config = dict(
    spec_augment=False,
    encoder_patch_size=[4, 4],
    text_encoder_qk_norm=True,
    residual_init='zero_last',
    lr=0.00105,
    eps=1e-06,
    lr_schedule='step',
)
Rows from block 5 of the audio encoder of a small contrastive audio-text model, named by matrix and row number. Rows with one number belong to one neuron. Each number is 50 + 15 x the weight over its row's rms, rounded and kept within 0 to 99. All counts start at 0. After the name is the row's rms in percent of the matrix's.
After each neuron's rows are labels from the 100 clips, of 14848, where the neuron reaches its highest value: "strongest on" is what is common among them; "lies over" is the class under the peak. Only what is clearly more common there than usual is listed. The data: synthesized solo parts of chorales (CocoChorales). In brackets: how many of the 100.
# fc1: MLP up (encoder.blocks.5.mlp.fc1.weight, 512x128), inputs 64-127
# fc2: MLP down (encoder.blocks.5.mlp.fc2.weight, 128x512, transposed), outputs 64-127

fc1.154 108:46 61 23 28 70 51 63 80 51 25 35 75 45 76 33 56 78 38 68 70 44 38 52 51 43 49 48 68 56 26 49 51 65 28 69 73 54 63 67 22 49 46 54 34 46 80 75 46 44 60 40 39 58 68 35 27 65 63 65 58 49 47 39 28
fc2.154 057:61 50 65 43 45 65 43 80 60 56 63 52 44 26 23 43 62 49 48 38 31 50 29 44 27 45 42 72 28 55 47 51 47 38 56 48 09 44 31 82 57 71 47 37 71 46 92 69 65 61 51 41 57 41 53 29 59 48 58 28 28 59 71 58
strongest on: note G3 (44); cello (44); note A#3 (36); note G#3 (32)
lies over: G3 (38)

fc1.251 099:52 61 62 47 42 45 74 43 69 49 40 46 49 52 61 38 71 15 36 53 13 27 39 51 44 38 80 57 64 65 38 52 54 65 40 54 22 75 47 63 66 60 35 46 68 64 33 65 32 56 46 36 24 48 73 45 69 33 80 52 49 64 34 26
fc2.251 099:29 35 44 79 56 42 73 37 65 68 81 30 53 57 53 46 53 44 42 46 49 82 43 63 31 21 58 42 57 43 56 53 20 54 38 51 65 24 33 44 44 39 32 61 37 57 40 84 59 63 35 39 40 32 52 41 63 35 59 52 71 70 49 85
strongest on: note G3 (35); tuba (33); bassoon (25)
lies over: G3 (31)

fc1.460 101:65 45 35 37 64 41 63 59 54 28 47 61 32 47 46 64 65 40 47 54 73 55 70 78 67 61 41 57 66 39 33 58 63 63 78 55 31 39 82 55 48 57 72 61 66 50 50 39 32 32 36 41 64 86 52 44 37 60 92 42 63 36 66 47
fc2.460 118:47 46 41 44 13 53 29 84 45 55 63 26 44 63 39 50 33 33 67 14 40 54 60 66 62 39 55 38 49 53 38 25 49 19 44 22 53 52 39 62 43 46 38 26 31 55 43 66 69 50 43 55 56 16 51 55 44 42 57 36 51 54 46 66
strongest on: note D4 (43); note D#4 (28); cello (27); note B4 (26)
lies over: D4 (41)

fc1.456 113:52 67 50 52 84 48 41 58 65 41 49 54 62 54 52 58 63 53 70 60 49 47 30 37 35 47 47 71 35 13 69 44 62 25 57 59 47 64 70 24 64 73 46 48 76 59 60 53 43 43 43 58 69 76 47 22 72 61 67 64 23 50 43 22
fc2.456 110:39 58 43 52 52 30 32 83 53 54 64 51 44 82 31 49 72 50 44 70 46 49 45 49 48 38 59 56 40 51 16 15 63 28 82 51 50 50 76 69 22 62 39 39 55 31 63 60 78 55 44 64 30 67 42 38 77 67 51 44 20 78 63 44
strongest on: note G3 (62); bassoon (49); note A3 (41); note C4 (30)
lies over: G3 (59)

fc1.144 096:52 48 50 47 33 80 43 63 39 60 55 72 66 42 53 46 63 41 55 62 40 22 52 39 79 73 56 67 55 44 51 71 38 57 40 69 53 68 38 64 54 54 45 25 63 57 37 35 53 60 71 35 40 56 51 55 48 46 38 85 44 42 48 44
fc2.144 099:18 50 72 83 42 24 43 39 49 66 62 44 62 46 26 55 24 69 40 60 28 75 56 34 50 46 58 34 43 44 59 35 63 56 18 67 45 53 70 63 63 68 68 49 39 52 39 54 61 52 40 43 38 43 56 57 50 68 39 61 38 56 65 79
strongest on: note D4 (73); clarinet (72); note E5 (25)
lies over: D4 (72)

fc1.205 102:65 59 50 55 43 52 65 42 23 14 43 71 65 31 42 52 53 54 37 54 40 49 59 37 24 81 57 52 24 51 40 55 51 61 58 58 64 56 79 52 30 47 79 38 53 73 65 43 41 57 57 46 36 43 61 68 39 44 54 39 40 63 76 56
fc2.205 130:55 62 50 50 49 51 51 00 57 65 45 52 51 45 34 49 40 94 34 37 59 63 61 51 44 48 55 32 55 67 40 47 55 45 55 53 55 46 41 57 48 52 50 67 47 52 71 47 42 47 62 49 45 62 56 49 55 48 57 31 53 46 48 40
strongest on: note G3 (34); tuba (31); note G#3 (29); note A3 (27)
lies over: silence (100)

fc1.233 119:65 47 51 52 39 42 44 44 50 21 31 67 64 43 58 54 57 51 46 56 38 61 60 47 39 67 50 62 78 28 28 44 72 50 68 45 54 69 51 37 67 33 70 38 50 31 43 58 43 61 50 37 27 48 86 60 52 47 63 57 38 48 89 28
fc2.233 088:49 32 53 46 35 16 59 86 58 71 57 52 51 59 33 52 46 42 66 51 72 47 55 50 36 47 55 32 53 80 40 64 36 27 54 56 37 23 36 46 50 67 59 67 32 42 72 29 54 41 57 47 53 50 72 48 47 32 44 23 68 58 48 56
strongest on: note G3 (33); note C4 (33)
lies over: silence (96)

fc1.40 088:47 41 69 45 24 45 35 57 29 26 18 60 43 50 63 57 44 40 65 79 59 58 63 42 45 74 37 70 57 51 51 62 44 62 61 45 49 48 54 63 59 44 42 35 63 72 54 21 50 28 57 44 59 64 78 27 54 49 65 44 42 57 71 22
fc2.40 089:64 59 30 76 71 43 54 81 55 38 78 52 48 48 51 25 87 57 28 52 68 50 44 34 20 34 66 40 53 46 45 35 44 58 69 37 70 46 44 39 13 34 56 60 53 17 72 47 39 60 55 76 55 70 67 57 52 20 28 35 43 46 54 55
strongest on: note D4 (44); note E4 (35)
lies over: D4 (36)

fc1.407 108:43 64 57 34 65 29 53 63 65 42 58 61 51 46 38 50 54 38 55 52 40 16 36 45 39 41 59 47 54 37 42 49 72 21 55 71 41 53 75 42 38 59 56 61 69 59 69 62 46 50 28 44 43 55 54 37 69 60 82 38 22 69 60 12
fc2.407 111:49 41 50 47 54 40 53 86 63 57 73 36 42 54 23 67 47 58 59 55 41 61 40 48 66 37 30 54 37 69 34 45 52 41 71 50 26 41 67 85 45 77 47 52 52 55 64 65 87 13 32 52 53 61 37 28 77 81 68 50 42 82 57 41
strongest on: note G3 (62); bassoon (47); note A3 (39); note C4 (34)
lies over: G3 (58)

fc1.417 100:73 67 26 50 68 70 55 62 55 54 60 68 59 33 28 53 54 23 68 53 27 49 26 53 51 46 70 55 75 43 35 65 40 38 52 75 19 61 35 61 78 74 53 24 75 51 40 55 39 62 70 38 38 41 62 32 52 61 65 53 37 53 60 34
fc2.417 132:38 51 57 54 30 55 45 44 23 76 71 62 48 21 30 68 24 53 51 34 37 68 37 46 46 54 35 58 42 68 73 62 25 64 26 61 36 45 27 64 55 64 35 47 66 56 39 46 48 53 73 59 62 21 51 41 34 50 42 44 53 46 40 67
strongest on: violin (62); note A#4 (49); note B4 (33); note C5 (30)
lies over: A#4 (30)

fc1.321 100:51 53 50 31 40 79 49 65 43 55 52 86 62 61 36 51 44 36 66 53 48 37 28 37 72 75 40 54 68 57 58 78 43 58 63 78 46 63 24 41 59 58 50 30 65 50 43 46 30 68 52 25 45 73 41 39 49 57 36 52 54 38 63 48
fc2.321 113:26 53 72 51 22 55 52 78 16 54 56 62 63 34 40 54 35 53 56 41 36 64 53 25 73 54 35 43 60 57 52 46 35 65 27 65 60 55 62 69 55 62 64 38 56 60 38 44 63 51 62 59 71 30 41 59 27 43 21 57 51 50 64 87
strongest on: violin (41); note C#4 (29); note F#4 (27)
lies over: silence (52)

fc1.84 111:58 62 29 48 59 71 74 45 53 30 37 56 34 46 37 65 55 44 44 60 17 45 31 48 41 46 55 62 75 45 49 38 34 48 52 64 37 61 50 60 72 68 54 28 72 54 45 45 62 33 62 25 09 25 61 29 45 62 86 46 41 74 80 33
fc2.84 113:41 46 53 61 37 51 69 30 61 60 72 39 59 45 59 46 26 46 47 39 52 64 43 49 28 37 48 64 67 72 53 55 35 60 36 40 38 37 39 45 57 48 38 56 59 26 25 57 42 67 69 55 41 13 59 25 52 21 47 24 47 60 54 67
strongest on: violin (100); note C5 (35); note B4 (30)
lies over: C5 (27)

fc1.397 092:60 41 22 50 29 73 57 61 38 44 52 57 60 63 54 53 55 50 68 59 36 05 59 27 49 55 49 63 49 43 44 46 58 21 40 54 58 86 50 54 35 44 49 22 52 92 50 55 54 54 60 68 42 33 33 52 52 50 40 79 46 59 36 57
fc2.397 081:46 31 44 72 56 29 50 41 36 49 40 32 69 38 45 43 23 63 59 21 31 60 67 50 37 38 59 46 67 37 65 53 55 34 49 59 28 62 61 44 83 24 61 74 38 60 44 53 38 75 26 29 56 60 57 60 73 62 42 72 57 43 52 64
strongest on: violin (34); note A#4 (33); viola (25)
lies over: A#4 (32)

fc1.293 107:71 55 33 36 57 71 73 50 50 50 48 63 40 27 50 44 46 44 51 49 41 41 22 45 41 49 51 60 64 54 35 63 35 45 45 53 19 47 45 69 70 68 61 46 85 48 51 44 56 31 62 39 15 28 66 47 33 37 89 41 45 75 84 37
fc2.293 153:39 54 51 59 44 60 56 30 45 55 76 52 56 47 45 57 21 53 36 34 37 70 33 49 38 44 42 64 52 58 70 67 26 60 32 56 34 54 28 44 63 69 31 49 60 51 23 55 36 68 63 50 54 17 55 20 48 48 55 31 50 47 52 60
strongest on: violin (100); note C5 (56); note B4 (52); note A#4 (42)
lies over: C5 (35)

fc1.48 115:55 57 59 43 68 68 41 79 57 28 31 59 78 11 83 66 45 28 56 49 43 48 74 25 66 58 45 49 61 49 30 47 50 58 30 72 55 48 50 43 58 64 72 31 87 39 33 41 44 51 65 31 64 47 48 58 43 77 56 39 43 56 53 25
fc2.48 127:40 51 71 66 58 43 45 81 64 44 53 25 49 36 78 46 39 62 57 49 63 49 40 50 80 52 49 53 44 38 27 52 34 45 34 50 43 23 46 55 73 79 50 37 68 57 51 43 82 40 58 18 35 64 29 58 52 61 60 24 36 71 60 58
strongest on: oboe (100); note B4 (68); note A#4 (46); note C5 (42)
lies over: A#4 (31)

fc1.123 116:58 57 20 47 61 70 69 55 66 41 38 60 35 31 45 62 54 41 47 62 34 52 24 46 33 49 51 70 57 41 42 58 43 55 40 70 09 59 42 73 60 66 58 33 82 44 49 50 71 31 59 47 15 35 61 32 47 45 79 47 30 78 84 32
fc2.123 130:55 52 39 56 47 67 74 34 52 49 74 44 53 52 41 54 23 62 30 25 34 61 33 48 37 37 34 55 55 57 55 58 38 57 35 43 36 53 33 39 61 62 31 48 62 45 31 59 43 56 56 52 45 07 48 27 49 48 51 29 50 66 54 63
strongest on: violin (100); note A#4 (62); note C5 (50); note B4 (48)
lies over: C5 (29); B4 (28)

fc1.26 096:50 43 19 35 47 67 49 63 35 24 46 57 55 45 41 66 46 59 56 69 54 35 32 31 36 77 31 53 26 36 73 74 51 24 51 57 41 75 47 30 55 37 54 48 46 87 55 32 59 49 43 26 53 47 44 40 50 57 59 70 49 39 63 56
fc2.26 095:29 32 56 48 53 56 19 66 43 60 42 52 65 52 39 48 47 46 79 43 54 71 65 66 54 37 23 45 80 46 56 35 56 20 71 61 66 53 33 57 61 25 28 58 40 47 50 50 42 62 40 57 70 58 38 41 63 50 32 65 63 31 38 71
strongest on: violin (76); note C5 (69)
lies over: C5 (69)

fc1.143 099:57 66 59 42 48 71 38 35 49 37 40 60 61 43 48 64 49 66 41 45 45 54 56 21 27 79 64 60 54 57 45 38 41 51 55 63 66 46 57 59 60 50 66 23 77 72 87 28 51 32 63 45 48 56 53 63 34 67 71 43 30 45 61 55
fc2.143 154:51 61 55 49 40 66 55 00 49 65 43 43 54 39 59 46 41 99 28 36 61 58 56 44 40 53 47 42 50 61 44 56 54 59 45 38 54 49 44 52 57 42 52 69 54 43 65 45 50 43 64 54 47 49 44 59 48 48 56 31 46 54 39 48
strongest on: oboe (26)
lies over: silence (98)

fc1.176 086:73 56 52 25 38 53 61 45 68 51 18 51 56 64 33 58 68 58 48 49 59 44 74 45 36 56 65 55 59 64 14 47 57 50 82 42 55 29 83 53 49 58 69 43 59 61 84 47 25 35 71 34 41 63 74 64 52 47 75 37 41 72 54 30
fc2.176 095:44 54 32 69 22 56 28 00 31 63 60 36 68 44 41 47 33 79 29 20 52 68 64 33 44 56 70 45 54 65 46 43 45 65 50 54 78 48 50 32 58 44 63 52 54 37 56 43 54 64 66 59 52 37 44 64 44 39 42 38 46 60 37 72
strongest on: note G3 (48); note C4 (41); note A3 (34); bassoon (28)
lies over: G3 (36)