{
  "encoder_arch": "convformer",
  "model": "contrastive audio-text model",
  "dataset": "synthesized solo parts of chorales (CocoChorales)",
  "train_examples": 39062,
  "time_shift_ms": 100,
  "n_mels": 64,
  "hop_length": 320,
  "input": "log_mel",
  "spec_augment": false,
  "win_length": 400,
  "tokenizer": "word",
  "vocab_size": 56,
  "loss": "softmax",
  "embed_dim": 384,
  "encoder_norm": "layernorm_no_bias",
  "encoder_norm_position": "pre",
  "encoder_activation": "gelu",
  "encoder_mlp_ratio": 4,
  "encoder_parallel_block": false,
  "encoder_dropout": 0.05,
  "encoder_inner_norm": false,
  "encoder_patch_size": [4, 4],
  "encoder_conv_stem": true,
  "encoder_depths": [2, 5, 5],
  "encoder_widths": [64, 128, 256],
  "encoder_kernel_size": 3,
  "text_encoder_causal": true,
  "text_encoder_width": 128,
  "text_encoder_layers": 6,
  "text_encoder_norm": "rmsnorm",
  "text_encoder_norm_position": "sandwich",
  "text_encoder_activation": "gelu_tanh",
  "text_encoder_mlp_ratio": 2,
  "text_encoder_head_dim": 64,
  "text_encoder_fused_qkv": false,
  "text_encoder_bias": "none",
  "text_encoder_qk_norm": true,
  "text_encoder_parallel_block": false,
  "text_encoder_dropout": 0.1,
  "text_encoder_inner_norm": false,
  "text_encoder_drop_path": 0.15,
  "text_encoder_positions": "rope",
  "init": "kaiming_normal",
  "residual_init": "zero_last",
  "optimizer": "ademamix",
  "lr": 0.00105,
  "beta1": 0.9,
  "beta2": 0.999,
  "eps": 1e-06,
  "beta3": 0.9995,
  "alpha": 2,
  "grad_clip": 0.5,
  "steps": 9000,
  "batch_size": 256,
  "epochs": 59.0,
  "lr_schedule": "step",
  "warmup_steps": 270,
  "weight_decay": 0.4
}
Rows from block 4 of the audio encoder of a small contrastive audio-text model, named by matrix and row number. Rows with one number belong to one neuron. Each number is 500 + 40 x the weight over its row's rms, rounded and kept within 0 to 999. All counts start at 0. Numbers have three digits each.
After each neuron's rows are labels from the 100 clips, of 14848, where the neuron reaches its highest value: "top examples" is what is common among them; "lies over" is the class under the peak. Only what is clearly more common there than usual is listed. The data: synthesized solo parts of chorales (CocoChorales).
# fc1: MLP up (encoder.blocks.4.mlp.fc1.weight, 512x128), inputs 0-127
# fc2: MLP down (encoder.blocks.4.mlp.fc2.weight, 128x512, transposed), outputs 0-127

fc1.21:485514499478494452471442472522432492503500506476516513511525491511502478519473526475497518524484538457519483425477436547524543519453518527417401560600465528511477498536528462489502425500491517571533454462565526591522542417472563528457486584541476517518468486470447474478474506472493460544545473551527440505544458462539540511518472534490439450490472502524545485522578604521479532480401
fc2.21:554547551522459490479518497556460450395456521469460497548458531556505470473602452477381476534492453557510501474486456491545448528486496539443506505538475514502528448536499558546498546507454440533536551478465461497570480530493465510518479539466504500580521492437426480546457479503497498523505476541496558542519538489543513488549526549476530431502458466535521463550468521466375532485513
top examples: note C#4; note B3; note D4; note A3
lies over: C#4

fc1.506:458526436475497499534450442573453526527514522501480479480413484511525467534478593465536561488454477465508484487436484502472509489510498498411509524537485532461488499441471512482499485522556542489558486448523478490563532531508587508506479533522408563498511484552501556499491531558512443478575541587578492493496466501580526423511466437544434502483505495485471443518594538504485504450428
fc2.506:573548481478496540534457464489547534466504515558541511526451477518515550457569465451485527545444426530468537492508494428540507489550513485476538492517469478545524434483434540564542498510538487510520515526403530378578434579520499449474433547449485495482526512454524484530487544493528498486454470533538524502427517503521485441540491541492523484505535572499539506477432523467419432461545
top examples: note D#4; note F#4; note F4; note E4
lies over: D#4

fc1.143:434475515578464435481449493488538449516465442483528537401447477507464454537503592452533500565530501495548460474483553446494452473486427475475492527496570480486530419426501521541493460491509514457522463458513500542521456513405510514524466577485477583496477500552472496510524470510487541499483485493550515532544468584514625469472523507538491514459458454512494490536513558556557528531498
fc2.143:501484507512490481406467485551519451538558491533529531460461557491451531518516532521460505515540504510452551531484539463472539521474485539500498488477520521559451497416456606537537466543473444500452545495482477549502526470584507450494449581442488500497466508525497507476451497577601471513444464552491537469500441407484514537392500479539535515484471513442528487492500506463556490554595
top examples: trombone; note F4; note D#4
lies over: F4

fc1.169:430462438427453509570525496456407505559490524445474570576506471541488457546450492499523546508505476481586520493551453564458520503538589504436475440534505508492499482480472465523521538440521542486451551487497483423492503459403520565450559557551428540501487552530497479501458511447455547474558523505511511564540522489495541496467473477546465490512544565483512458495541476522484514472488
fc2.169:460465490510500560504502457569476463459478507531536551482539574476439529476565486424534531532465498461451479541496503576489513475521498442556565503481483446580536524508563402550493454484505440447497603531468462449437462591508495531469495522504466504460442536516504497507458442491514517531485529469532529541442553509566488474477537457565449546482475525481499529458521508489564432470541
top examples: trombone; note E4; note F#4; note F4
lies over: E4; F4

fc1.131:495451440556387486501514501524537444444471522493469561484468461549485485491515556459424577553476462559579510522512554423514448515466445553467497468547545560464537418461500516594554512448562569445486532449477486497513458433482476507539504575492449511564538508499542523528469485464487512499479532544534503551532482485474478497444510483544511479435451497532497459485515527541467486532516
fc2.131:510509434510490479560429494519503525540522507443487491514544494479537491520537522515537475443504496582479570543546492482481466498512533505526536469478518502569417469458501509522528518452539489405470572526557464395621513492522452512473458449456486557480512576513586486531497499468442439459470487500467487453473549504425455548453466469531555537457551496537482472498503463506495452586509
top examples: bassoon; note F3; note C4; note A3
lies over: F3

fc1.504:467521476439474488507457471536499532468517497485494485445435498497533500501453579498497535511481461484543443445475452507514518509478467553413502497570502544413487525494470513494490427508550551553551495420512482502548567477471604538509492515535443527533483446550478544507475537540539425493576476585590482506551456483542537433555499503502429540507487510517496456513587510507443492481440
fc2.504:538561492489516516596492517454479496494514510511485477519490422530532575501536454492506544473424452537480556507523486429532523486559481519496522465517512470572457387507454482477498467502508523534544570515444546385599449504424537473488495523476461490464525523451523477554499525500488479474452488494495520504501597484546480431562490519458518468551528548519583502456467492457419489498479
top examples: note D#4; note C4; note A#3; note D4
lies over: D#4

fc1.349:527393528472416493514534484503451582535495488445500455494490419475488462507526464426462536549525491515490526427493489504583487521422545440500454513512539461504491515515509530521517515473490534540525441448467561532502505474444509500443531569516529585578462521480453454587470580430490534519562496477485434545485487561522540456509563556467543469542474477516489514530485481545517519468482
fc2.349:520478451487477424505464493527485432475495514493498441473484477572505487515578524446554529494514481551472509473516481485524497506469513490397516535600541451558472460489462538559519538491539478532522521455582506580634541515481512504459461500548458567523495482499490434521446451541462496514512426513496576499395448506542488520455482519536459473517498456538520481529408511466507499476505
top examples: trombone; note D#4
lies over: D#4

fc1.396:523506506505515456488487486441512514533507472516521531459460457539523557479497586462519542504462486508511489449506506481499518516488418475422496540523528506461477486469449508466554463454566533578540437464538534533530480514492594517470464511580410568499406419519453506506548520581485463488547458536554471554500463509535537474535505458502404542540492457494503455503546523586522509459432
fc2.396:512459501465517536522459464493529526424415517515500493472531497498453521405494500447458537515532458573406519519517482530559509521523505521511461503583463521546473500526534411555424464514475476447506526445457547502585504527481503537451483532545502540452485553508518456542480508443521456520466478578482508478503521537501499497520548586485470466543465535538527541455492612470481417425479
top examples: note D#4; note A#4
lies over: A#4

fc1.366:503457519518517523526533479522422492512499474444498590512498438505471485496510542500555544491435433513615478514453441533496565416474459523458504512559505506508520459489544483443519513489499476534546513490477499431530485487484550585426587437556420556496476512541453552512552515510509462511502483472462500538509534556540569467539512434480447530569471436497513550458557512504506505494429
fc2.366:499485511487540559503555473568474528486519507527511429526494514481536511492435423617492400484544549543453541506482458520503498503465530533547509445420481504489431500468560540492492477514525482498477508502498544489557558543563445528494477463387545510461489468438536511432511493480512553562448443425474436483437495514505404535483547504517520537514455510484449509555510478471501539505550
top examples: note C#4; note B3; note D#4; note C5
lies over: C#4

fc1.217:508489449464439462499507537481503509518455466448427542497470477564506479470459528422410578529480457523564501512509487493545454491443484506426478514588511547429520433462476502573547522443527529485482482469497516490535481450450547531498525553565439495594479538512501511556501542441431523519525522504557452581501552485479469451500582505492490518476477512539476463521542520581454471470481
fc2.217:496532502442487436521522506498458461470520524477546603408514483478478504533479493516568465475542503534490479503534478542447471530510506532483444518494515546509465458530481430454453499477532535480477518501575479501679463391456514477483553411544466532494476456509502460487554497504513561524447564523454488484529487512443482587502514506512488581503459498570541502474487494509517536520471
top examples: bassoon; note G3; note A3
lies over: G3

fc1.457:475573501559465490516506517557390449546482550527502524487477531531493548472482461516515478450401472493574510419410511523498459475503457568389499479541518454496465512506522509506511435516526521447534503453545466513563482478536492506574466512516485500537523450460452551465509492520497476499517446559579508564543490488525508512527568501497512522431426476539442444537565533509444507512453
fc2.457:508573530511475539443451542483481493540504504474481509529503535460502461533495436558464426506517564557493539453489501521492504495442530511565488463463494503478479562535553575466458469496450497514470444480545445571580504472579504478551404500485527469513470522431516501499460480468504498504509415547458435472541487476473485527512494570483578442423507447491483474557515536491491588601486
top examples: note D#4; note F4; note C#4; clarinet
lies over: D#4

fc1.302:470430440528545510544498502511472506467554509516503463442485484490489514539428548522512597481513521504480461458481541477487477535490380471431537519489592503470512547466482485469485491406549584511561515461454522548483522536400499503557495492532430512488475466549544515482544507536493501461595505505541471586486549543509478441474495502503427522505519418475506487548527510503552505440459
fc2.302:499503520561529512452493525534500451431535544575464519468533589463404532532501463545514522430536503518498452469463568513525451519490437435453446466540503512559494583532511504529522442474535456503452505517488477582438539500536469503542505458525533432482576505520534510432554491531542424566430459523521504453442490499464490573488495505502472521468434456537497478518462536446543495487535
top examples: bassoon; note A#3; note G3
lies over: A#3

fc1.254:494498430546436416514508528494506468488462510429494529446446468484498473474508544444452559542494513504599461500533497482519438511443490531411484458593530536450475465464481553575540511444529528418491483475475527504538532480495486551522509540537494506608500520481511449502504551444431512476500472534541467569501531531482482480482585506561535541450470472496496484523515549583428470520500
fc2.254:455542475465483435524498521487510498527479522509530518439521477496557544462463454537468449477495477523474566515575503515427471485579519562472482517519532519502477464473433498520514578537529526473452512540571505438601494441473461475490522398501516487500525473452539458475493545507443508478488478529478512504555484546381534561500427518536520524452562579496502544478435471527488468564575
top examples: bassoon; note G3; note F3; note A3
lies over: G3; F3

fc1.431:490491526523491509527437538452480543485453522509506497467520419512504558425491538453468532518466432481521557400471474493555516462536513466500474477510516439437450584503526505473477460539476525539515442405522571464545500508455509542483533536542502545483492492494436523557460520571495456462512425510564524490513464554521596427608487541437504453547487530500470482466530507488467535527479
fc2.431:498591507479504509491517445484489501514499487513477527534523529488443461526514466525578493523518492476511509538506487515491512501561609542464478522479425486523512507515486533469507455537460432454463574597504403451533513461577487472454483493406504468463532584540517567491528476510493486512452546516493518422537470487543558571463380442526525498475468500500547532446518527431485496544540
top examples: note D#4; violin; note F4
lies over: D#4

fc1.188:419449527507447540530518531476382467566560524468484559537532495492477521534456441486553603440522477475581541456488478544479501507545545448457427496525497429544494534480522468487513436443527515445482563489517477457482518481417574543475541565566436550523497541551488460492488479461476509469527531480512516515570501504516552513440520486535453486474475509506531467461574517514522511479473
fc2.188:460480482517484577486551493544472454468538478460470522524478534506475530450577454432540531553480554438468473529498503563470533499497525473582589487462467464567532534477579424519456456510470468464491565537525477478507483564510513518469547545506505490518417513475476462519412475506488565507522545483480532565440558448535456465466515440557477514464477498471459489485594456524571470467507
top examples: trombone; note F#4; note G#4; note F4
lies over: F#4; F4

fc1.498:507431416489420495510532498546510449508497482493425543499467480546503521499475517520472548539505485567595461508521530486538418510433497493436483459539537514473498471442457496579587526387616525459451520459454535507534468457463499586529541519501451528543522517522526540504480529469467511528541499482494504569490515536441470501451491489522440489460487514495490478525547488603487474469506
fc2.498:511493481581472535513482489467439477477483466433473501479576467501497516494555444499532490438471530570484568470517528532509431515533462456502552508480512485499457562462521497438548464477484519436495547518564481515571525453524429521480477518505483545552530625445511465486525469484514433414513515518496432517538502580516498581499539477471551503459477401524486414513528521463494522565496
top examples: bassoon; note B3
lies over: B3

fc1.288:507464482461432481481531494502463513515529457409468516502440417484551497480524475503502530563517488523514486462535437500592503509389498474481442475549514528502456503501509510512536503432518529565481440459513567547514535443437561529464497537559511515609449535441490462540465588472462534533534457503474424564463512535484530493509543535479506518526458428522525522513508518564514500533423
fc2.288:537440484514427398504506530478477467521493476474427465453576477534498527457501564453516550491453497505486502434553521478516423542556495475446420552602533495473524456494490445522496516506580574471529513431561538499594458473442546535510491438589506504480447506541443460517502461543423548482510548484569502518503456533496499485517519531497465517502482499512476510504433500538511503483528
top examples: trombone; note D#4; note F4
lies over: D#4